{
  "dataset": "synthesized solo parts of chorales (CocoChorales)",
  "gain_aug_db": 6,
  "input": "log_mel",
  "win_length": 512,
  "arch": "conformer",
  "mlp_ratio": 4,
  "residual_init": "none",
  "beta1": 0.95,
  "lr_schedule": "linear",
  "final_lr_fraction": 0,
  "adamw_weight_decay_other_params": 0.01
}
Rows from block 13 of a small multi-label audio tagger, named by matrix and row number. Rows with one number belong to one neuron. Each number is 500 + 50 x the weight over its row's rms, rounded and kept within 0 to 999. All counts start at 0. Numbers have three digits each.
Before each neuron's rows are labels from the 100 clips, of 14976, where the neuron reaches its highest value: "lies over" is the class under the peak. Only what is clearly more common there than usual is listed. The data: synthesized solo parts of chorales (CocoChorales). In brackets: how many of the 100.
# fc1: second MLP up (model.blocks.13.mlp.fc1.weight, 512x128), inputs 64-127
# fc2: second MLP down (model.blocks.13.mlp.fc2.weight, 128x512, transposed), outputs 64-127

lies over: A#5 (100)
fc1.194:488533514442457590560470490492455544564543517535433486431567507464533423552515472516570481491488557565485494568414503566449487544510483427498517414544480483451437546493581542552427567492519512
fc2.194:469462517498527473528518551517499524456541447548564520559522567563453547524524574474542435435498556473366532499503503442518414478561491543396469572535624570462483484461509574401527495471543493

lies over: G#3 (100)
fc1.491:412511496532593506477444524573521466490473488506552574441492492463556505439454479579455498536495553537500579400518445446439538504398528535498512530469531443582497449540450484462493577530493426
fc2.491:507429482504472445455596568470412419506586471538449468599562473548554607563496508477507511504506462470507411561469564556467503573601387466454497417506466545550578466427515512581495475484453542

lies over: G4 (95)
fc1.44:572453517547483581496504552536556497553589588483475528512598509543436461576462487500488472552553483463409430482496502452557465598563480427478477552393499447442472545434550538530490563417503455
fc2.44:452526508433490488475531493420499457584513488467470527586531542482379553504574547347423462438561406524456434567514461569505524434516568493476522462488465412569552490452478482515446509568519482

lies over: C#5 (100)
fc1.355:479526487529563529539463463413580459502480447464485449454476500560524493503544471566559562563439467527499466515492494548582396432572521583459457442545484479515509533468538569491551515495461512
fc2.355:522491493405500483477469621573554515555494521496525472637493579510423571502508502502484541450516500463519524476577520492528598506534408519575448589419496485546497522509528549643452515467497469

lies over: F4 (100)
fc1.354:462443581534551575505493537491507480432495465640480497467502512487455416565558497494465451593426449545485490498486551525563508469543467543445379518539591550477491528529634460483596491558443588
fc2.354:464482466443470508543475561545390522575557491474423542537562490482437454603533491493410494507581428455547545547536526447469447469520512453474588565573478525482523513472417514531495461521488542

lies over: F#5 (100)
fc1.471:491459530510506513558440560427472565467497462521423388471458524557474515506476517455596475505488489541438510567500421483554460547517510610412465500519587498517447536472541413520485461451445494
fc2.471:539522521527464538416453482455528469521513509536527558527515489477492528451499462531466605531626498517595511427484518518532499587484516502525464537554560478499529523414489617550566497518545510

lies over: G4 (98)
fc1.374:489599460501510543541458498436500492502464508565409536512458453526537417479564560540546520529452565440419540522499522454516340514488552501448464526523471456532533509445528467474510427428535477
fc2.374:527450565517445505516448442558522488480497487471564489476487554472425546509517521394512518452538502432541458494488498524474580403540502512538553526319543504481449455511500442467568510452464534

lies over: E4 (92)
fc1.212:418471555549503501469507380485477517560527477450468520533436422501512468472472536527535509565502514457533436483494563519550445460471502432589521486565543416496568579564471477506443505492555575
fc2.212:462547492441571535573469556447494451470459569499567395564478500516556491444549524513523602484546487554538544498617499468468475538471477527456483494485397566504526536589576525415479505558492482

lies over: A#5 (72)
fc1.70:443507416487448479438503498457475413450492479439529471500498513518562532574503485507502444519483561479481457570421557547553422575512401602515415449584436502556505464470467470505543435513547557
fc2.70:555432614509423485474527560458499571492461521425421639471519483552523506511487484469605606526458453462513531432518428423514502498473625451492516493489510529433584441582515482483412546490501392

lies over: C#5 (98)
fc1.305:485439504564540471560483500513578536453526526453532512408596553481578437527532473451498497459433426551484371463512417496533423551624538459484470516483429519606501487477507545560537519535430461
fc2.305:555422632463510550483490478480501521456460477501448538477439555560578535430505487432546379499516467474542548443502405434525597473383488491484480588554543517459619439502473398522478448492533532

lies over: G#5 (54)
fc1.149:507536457474537569424461478534489455591544470472454479437457453476506547545548551551476460525490535486538419504495558512463572479470516551501413573544437472559527439420454585473510614500470509
fc2.149:589474559498462507439481483485513493449503530473483516550551533504499524445442445537486556461448480537455548507399484550466524567476494508476572560505523543511485459523545436449419435495452536

lies over: E4 (50)
fc1.101:452507412448553523528427445525531555576547460445459435464505403446536497464524491458528526552513409500585478494529428532563541409521528541612549466436498432504542442518512565455487516525492445
fc2.101:589480488517495488479499532543600425457488593537455556490557505572405482474461477403477461387534487492426560435512556431495496521497490569471528541525509562526546510536572365512553463568517512

lies over: C#5 (100)
fc1.464:480355517508564452454575427466550540521568566562480444512563563473444503474444520546505557490570412497500517409553447444554569438508524461453444429543518467541531555436490574518494590508489509
fc2.464:514495505469496438526394565445571494538466508455517577464487496420519519455536468465539479495449541494531542554542478501493486462447518498544490555456480566526463409542485477562458393525511447

lies over: C#5 (100)
fc1.368:509519527561526534534549442556507534460533520537459523566573477456517476496601462565490495478511465499590422471489463492530581423537554527562375413477491478446467382461466571540591507494385523
fc2.368:484498471427509486440492474412527538412480549500542504490434514534486484394562493536508482441486561500517527549501525511384419538524420520520625609521526516590529474570574517395470515518551520

lies over: E4 (100)
fc1.456:471474442537521495468451521552558440528510513524390467533462482509434559393492487502507528509452566581508494446541548482533507548501510440504520438422481414513587572543490511566541551420444529
fc2.456:509567518482537475542532486423441480388499497465535481417510514543526513519512557437532432466478568460586521477504514422533505497585547471497560532477492513530436455466606539431579407564452438

lies over: F4 (30)
fc1.125:431468497505497419390534575456551507506515440492520549604468604442542417527412469502550517562428471554384501483511492481541459585424524534425520561532370539469539525587462503642432488511438618
fc2.125:538492526433553500465378457500550456406543523521548494428567495633482405514433481580499439487384564413422543465459502420439485513592436415514575551573512434396452453509473424480459447442494446

lies over: E4 (100)
fc1.157:447580561443449521527560436404453507496464429543438417473559399458552556482433527460544569562497525494500462512477436502589479581467522483559523435479492404462567417438459469511514539503416580
fc2.157:455562432590597469478387572494501521562548501473500398469440544504397466465540458420540542479391458482518425481517538536476505536480415524517551458504479465460460549547521576520496458559419501

lies over: C#5 (95)
fc1.449:536437499472492536564494529560619463535522487506463488522566468523583387524565520469588495567506500430530515521588436474563411533527470518473538551511498532532524472473453581465502440477451558
fc2.449:514536414518491528448568529380495517507483647496429514573479610607431554431585516499488464529502533488460497522468499550500576491466526504556484581457445436499513429449577522505426509518453444

lies over: F#5 (59)
fc1.236:417511506493534518572518544465517467482507464485409531426405529470538508521446410554535559484590563433459435472527431474466470543479584420492438471517469509549415466412497511584485499394503539
fc2.236:587472491513393411485522481503519513458441475499557443570524459511421504476524559480517451532417432457480606581506503521526392552577401520478574545457596446452507553491469500484611452533470394

lies over: D#4 (100)
fc1.465:477489473553549496392560550522491569484561499437481446445509515556552436570553554555463512525422523489506509478545402533503402434435477473631369536528519495508472478555555443512487463515472544
fc2.465:526445510489477512576531452524455490604407497514427569577538529416423591462499483461463526497535577552494558513445572432458462592493479511523556479533481500402460466525557558498520491514524466

lies over: C#5 (36)
fc1.284:432438447435462562547468436571568483518494512453453474452502608532564441375481432507582513508529481440448424527565495473585468565508522462497479554419636546447503556542537556532459440402548505
fc2.284:538581554500545524558443447445504479390508502527576552458506592581469483557531572516468423486530532584595568493481581469562551441507451480528450587505531506497472386446572509434542509573478465

lies over: G4 (99)
fc1.228:496440508495515542527450552462484447495495455540486522523504503477444471580588552444526491512431432502510432433587427446591413430557587572536435460471513447625454517409475515479542472497508464
fc2.228:396521496442563453548439507494603536552628489503475570497471537538511543459515442458462505464496410481485515528445475486523564481444511553516444512485459470557551427530519402528610538506582573

lies over: C#5 (100)
fc1.20:432435424408518532395507417521503533496491510510529513529466546536436429423534427535461544453481584463505548489554546394589484538553484445537484510518484489581491438524517558538455499469443612
fc2.20:557571513484544471551518537392533459477504578480387408509414548513546571589534470448526444535552468496484526582504442536387548375473528516432475557526490438510530506548469492557479495558554519

lies over: F4 (25)
fc1.349:432565495525562482459525519551488518493552413453475502482460533486604376579494466515483529546531483521421456432520535536476491544481534576488460607469436460449496458567563543627469545479464530
fc2.349:528534526429503505489506596475574483472500527489464564535520488524506474489445520561474487405445434527400530542453498451513513542555473489524525632500590501522484518437511489499556481443489519

lies over: G4 (100)
fc1.352:462444490458579551390496443593518529461556461483443505530597569471543482506412556559511442576559505560342478493589504484573446445490528431466443550449521454464466422510454534396502552538443493
fc2.352:528514541437419507494520536449483532590469534484484548492508525477450466498561487378412549460490501449539524445450502461436577557517470406550497485515414434482508486448567440445495533556538524

lies over: F4 (99)
fc1.137:426488475517531428545471472515475455427549473436551483499519480492472423596527616455508390517555551556456537583566555532575547439450407489522541498489522550542472651469450600559430475526460531
fc2.137:534478486529475627542497477516431573560414535535503477490513532448463479511459449492429568417450551477565489523461526438385494538536535487415538523486479428485462464473511538407584534374525496

lies over: G#5 (100)
fc1.249:441469499526539584542482506451533513516491504456482519440494486524425490611493520449500412536514475356497466523570574591504529601405538481455542523491546489454425527572442450432566523516472485
fc2.249:536558612444541542517448570489486500513478481498370454554538433510481481543492549496481575532519544497473457463505467542461414423506490500578507470537459522578529434440471624540459435439465499

lies over: G#3 (100)
fc1.264:529542484534538587493432521514556515503536458494488546400443496520520483552550515432498492466494514420412501469437495489489561449522510545571572415437474442529490522369463556479500502505426484
fc2.264:472465544508529409494546499527505449504473536546534547463617535438532534538506489473560560527533420603435515493482461469449458448553463501510451443454476434589618538520462513538471419527468453

lies over: G#3 (100)
fc1.448:421482465448598544487511465510462416505521495464458510414551456491533499556588491449503569465448513471432454515513368433613471552491467485516594482513401537516518488470444500500446483492516375
fc2.448:494486565600420465484496546525529443512540450483498510483525629453428545506443527435524430587466494542470560507525628620494538505453513574573466474447450433501442516545478531533536457405413477

lies over: F4 (58); D#3 (42)
fc1.252:518499605585562454583386494476528478532509464475531431509540464420502371548497580473551524548447525509454500543499597490550528516484559545517470554447555474458515568446488468539537501584470446
fc2.252:467517445531488562535592512542477535478513521473494574470523517548459597564552462519557478543521484507449450558490456455414443508533441563515474607612527493652477545572522566416511538403522547

lies over: E4 (96)
fc1.182:499563628538491566541529432543554501532307533469491447552533451489493538410446459509507473536556487419450549523534497493471527486496580536444492384447462505516488464603567482470511560458550541
fc2.182:491488451453577556470437500504407544450557512522585558426457440534489482542554539460428550498475459490550445461530475456500446533500439490537497478501567500544520451407499488490544394457442433

lies over: G#5 (33); G5 (25)
fc1.215:562448460438472552536429530527508506432603467592448474499434608557543516501576554552480426441497564514434486438499469519484518571485431426514421598515509499608433501539437485541546554452452564
fc2.215:501525571476541529523472380455506497541467495511435478420495424463455470590453452611548507566466431496562417539441546506497544411546578505477554441515499518473514503501492504471429453543552472

lies over: D#4 (66)
fc1.83:550470614441519489551427524521599425555459495543447541416519454533470524549551480457474489535464502531509568474535647562542500549420477443472594510501461562545475527479469482506474587506542551
fc2.83:483516496581528585512535544492432588449543541438580438543464513525517482574426565500577571494460494446384508456508452512504508493516486527504452537543586442469522475637548541502501406518433433

lies over: A#5 (100)
fc1.389:482467527491487576446461476493535552499556462574505438511549480435520437540529567513567457430524648465447519481527453552454465553580542467439478437458499482482460478413562489549471504399552488
fc2.389:494561438435474487410560503495487575533568452502489474577437437537565471612509603513610517591471549464444507541507458492457438559512460432487471473583537450444545515509510525506529562516565580

lies over: E4 (100)
fc1.318:464437464499471504548494361530548468430529461624461494393517446478440491491514518581511467512429561570497474448436554545490503432458484483551524464526502474537485459472499546515559556430451546
fc2.318:446585528473523515501520542510452486516449548473395446442496486435506562489498401476555491428570464422516500445497565460531454582629456522406563490404472570458549495556476456515518508488456513

lies over: G4 (33)
fc1.505:509611451525429534559452528497479503552494519426499398571535529555504465537528448384496539528532458527458514495505440479588536486479455402447435453510456570476515543501535387540482504473499488
fc2.505:552448554504466581513505562488471546466593498619464521517417518479511575528556487565572508402509446503467356452457527509481473483560491474492494519413494476612549496529473480558503530505563500