config.yaml
model: "multi-label audio tagger"
dataset: "synthesized solo parts of chorales (CocoChorales)"
train_examples: 39062
win_length: 512
norm: "layernorm"
head_dim: 16
subsampling: 2
layers: 16
num_labels: 51
residual_init: "none"
optimizer: "soap"
learning_rate: 0.0015
eps: 1e-08
final_lr_fraction: 0
weight_decay: 0.3
Rows from block 9 of a small multi-label audio tagger, named by matrix and row number. Rows with one number belong to one neuron. Each number is 128 + 24 x the weight over its row's rms, rounded and kept within 0 to 255. All counts start at 0. Numbers have three digits each.
After each neuron's rows are labels from the 100 clips, of 14976, where the neuron reaches its highest value: "top examples" is what is common among them. Only what is clearly more common there than usual is listed. The data: synthesized solo parts of chorales (CocoChorales).
# fc1: first MLP up (model.blocks.9.ff1.fc1.weight, 512x128), inputs 0-63
# fc2: first MLP down (model.blocks.9.ff1.fc2.weight, 128x512, transposed), outputs 0-63

fc1.476:085133140106123165115116103126174113169134109088080125070153163150098133105124094124122126106181140149133128111104128145106082137115171101125126156153133151113125171142114093153141087145122137
fc2.476:128114122108139124114125137152116120086137154138147113138081086159098136120107149121156140107093130125058144114128124139122104139133103139134098104107125119164108113126082106108112162130147114
top examples: cello; note D4; note B3; note C#4

fc1.224:152129149103085162163141133095122098137143148127142097157145147112119129158149101131143143101125161100098109170104183119128129111112118136085132142084120180138144121111124100087114099102162115
fc2.224:135101134154122123096110083120127104123143124102143127133143100127147139166150108141103114105127107117138167141148113110110136133130130078154116111130154137155138146159133118150153163171134152
top examples: cello; flute; note C4

fc1.485:119122096105103095127110112139128097117150138112135136146146128110149098132138108165109126155090122114095160131155124113104119182084124151137123146187118179119121148182124114115099150151150152
fc2.485:108139121138116109150107121145105078129114135132134068134118147154128159096150147148108101113163120113125166118144106140108125131112116054147137140052166145164133133156142101134165112141108127
top examples: note G5; flute; trumpet

fc1.261:163140140129064112104150142142156146161171122089112113101152101073109141143128144155152139126126100133161149144146145181112144139090150075111167115108132140126116129150110147091082147156149104
fc2.261:148160127122133110176105098134154091113122101136181114126120132184115145099142138100114111128065119133073140153148134124141141127105076130131149102152136153131144123164180126128180140114093108
top examples: note G5; flute; note F5; note A5

fc1.465:122131165151096106167092150131131111154119119129094092115128132103083132123121146095153169098087105123178126140151137114157117079167154118101088127112102130135095147144142146138138109153113109
fc2.465:096130140118129167150116114167104119107160097128098099119097114133132171182121148161131128107125115108121105123103120136105108122070129182101151111153163145103144123046150137107117117052105129
top examples: note C#3; note G#3; bassoon

fc1.210:139112145161139111105126186146115117118140128116156131113097115129165162154102144178144162155115131127123158177139122104153081123152151166128109117109148152095099113094161137116104126136089113
fc2.210:125155116127158210098115104136173122192115122138129156137150131154153133113104112096154124130179138117100083071109145133105156148134100159125120130133142109157115128088141134138110086110167139
top examples: note C#3; tuba; note C3; note G3

fc1.313:127077152146114114126140122113107143118163134159118162153137154134172158173148129148148162151102085106105141104124131155109099118151109132147110125110125182102134148159110148072126152151128105
fc2.313:113135135105160135169095126152144125148110089103108121132126082135103149135150123126122076083158148140122168145163122089078115114123126104113086114132130143133168097159149152128150072145125138
top examples: note G3; bassoon; note A3; note A#3

fc1.472:124121131124072101156114100085158112160139130109119158094126166145126150138148198150108075112105143112111091110121120145115086146116164124140138153120144122083107128105137186144128142166112166
fc2.472:168174113131157142140114149133095112123150140103159113124132106070118119092139116128097137140099111094143119117126133087132140099192130103096099133079151149108100117144171108128107133172160084
top examples: note G5; trumpet; flute; note F5

fc1.284:111129099134098116172147148143168140113133133150140154177108106129136138101146148095127142075128124056127110103166144158110131152141170113153176117159101130102118138121112132149138143170109128
fc2.284:083135129168092138138100145133116086112160128145164092115099145127124139083133146144144149125159139112193127140161127096109139129074091159112108156160122132163157155150133124093146115156121156
top examples: note G5; trumpet; note A5

fc1.150:155144148155113103111136124103163138134126103127117172157101114154115176111117158123102099099161137142121154101159148121112096101148115120163100178111093180136128131135107097094124183153145151
fc2.150:141089089104109142103115125160123122117150166110121143121177126158147117166136100114169148120067184136120095147144144118122164142144124086141086120110150098138169142123151092123135120116153092
top examples: note G3; cello; note F3; note G#3

fc1.398:137115158094124123133128168101131134141096084137129157129156086128135120116136137164159112116170110116130172138135081108110102098133111137097113096100126156158089128104135128109171146075132123
fc2.398:112120113152127138129149147127141084152181127164111101121105156125157119151151121130103153158162152147160083083144139117145139138158141170152127106096115165120123135112108148148110142178099128
top examples: note C#3; note G#3; tuba

fc1.140:122131133099138081113127166154074119106144079102117109125092132123123114149153147125153085150169119146151156136145113091120091167118136127107113111136107166130120130081115142126170121152138148
fc2.140:102064138154150150133142131135159106157133172163148082099150084119184143104110105130122174171123135091136089132117102128106106109095126123104120130137121141070118130154111145148095094102106102
top examples: note C#3; note G#3; tuba; note F#3

fc1.87:101125148109137103117109154123121146188148112130141116199153125112145089151101140114170093117117112127142134193134098128104077097146115109123117106107155182072082161136117144139122147138168128
fc2.87:135137119109152100108155151147109120143142131110128165100101134119148139136133116144126144096115131149111133099147153075105161124124096147087117125126108135096112129144147126144145110145114113
top examples: note C#3; note G#3; cello; note F#3

fc1.70:110158140138084135116134111104146145099137108100120110136100170156162144154171101123136113110153122159117136098127106092116096118101121154151144085068110149142126173101112127117089093108084138
fc2.70:162138129170174147126105153126150099158108134143155144145142131116091155152118129133093146119139105098095172141107175189123142118134130094125100179137141130144135136162161091133135154139118148
top examples: cello; note B3; note D4; note A3

fc1.238:131121104108122133154147118135162168126143120073174174122108123113134153142075146125168168111098121131121082091167098150120119134145130122141106137139139143148158133110110102150153148148116104
fc2.238:119097096100138153158155144105146131121164148131099108148103141116133118132104133115141123146165111156123092085117152129102120140148142115119140130098120121140130098146163096117103106133090137
top examples: note G3; tuba; note F3; note A3

fc1.60:097123140107098124115080147077169113108129104081132146152132154113138142158098144141116127165126158130130115097167156138119110090119160121081131148150143142151164139145158144108126141138106130
fc2.60:123138128124127107153139160138107126110161116109122110134123138128113148111101132122145162094101115075120098102141116122115117146157147099108115156136151113107090157090119126096096118166149103
top examples: note G5; trumpet; note F5; note G#5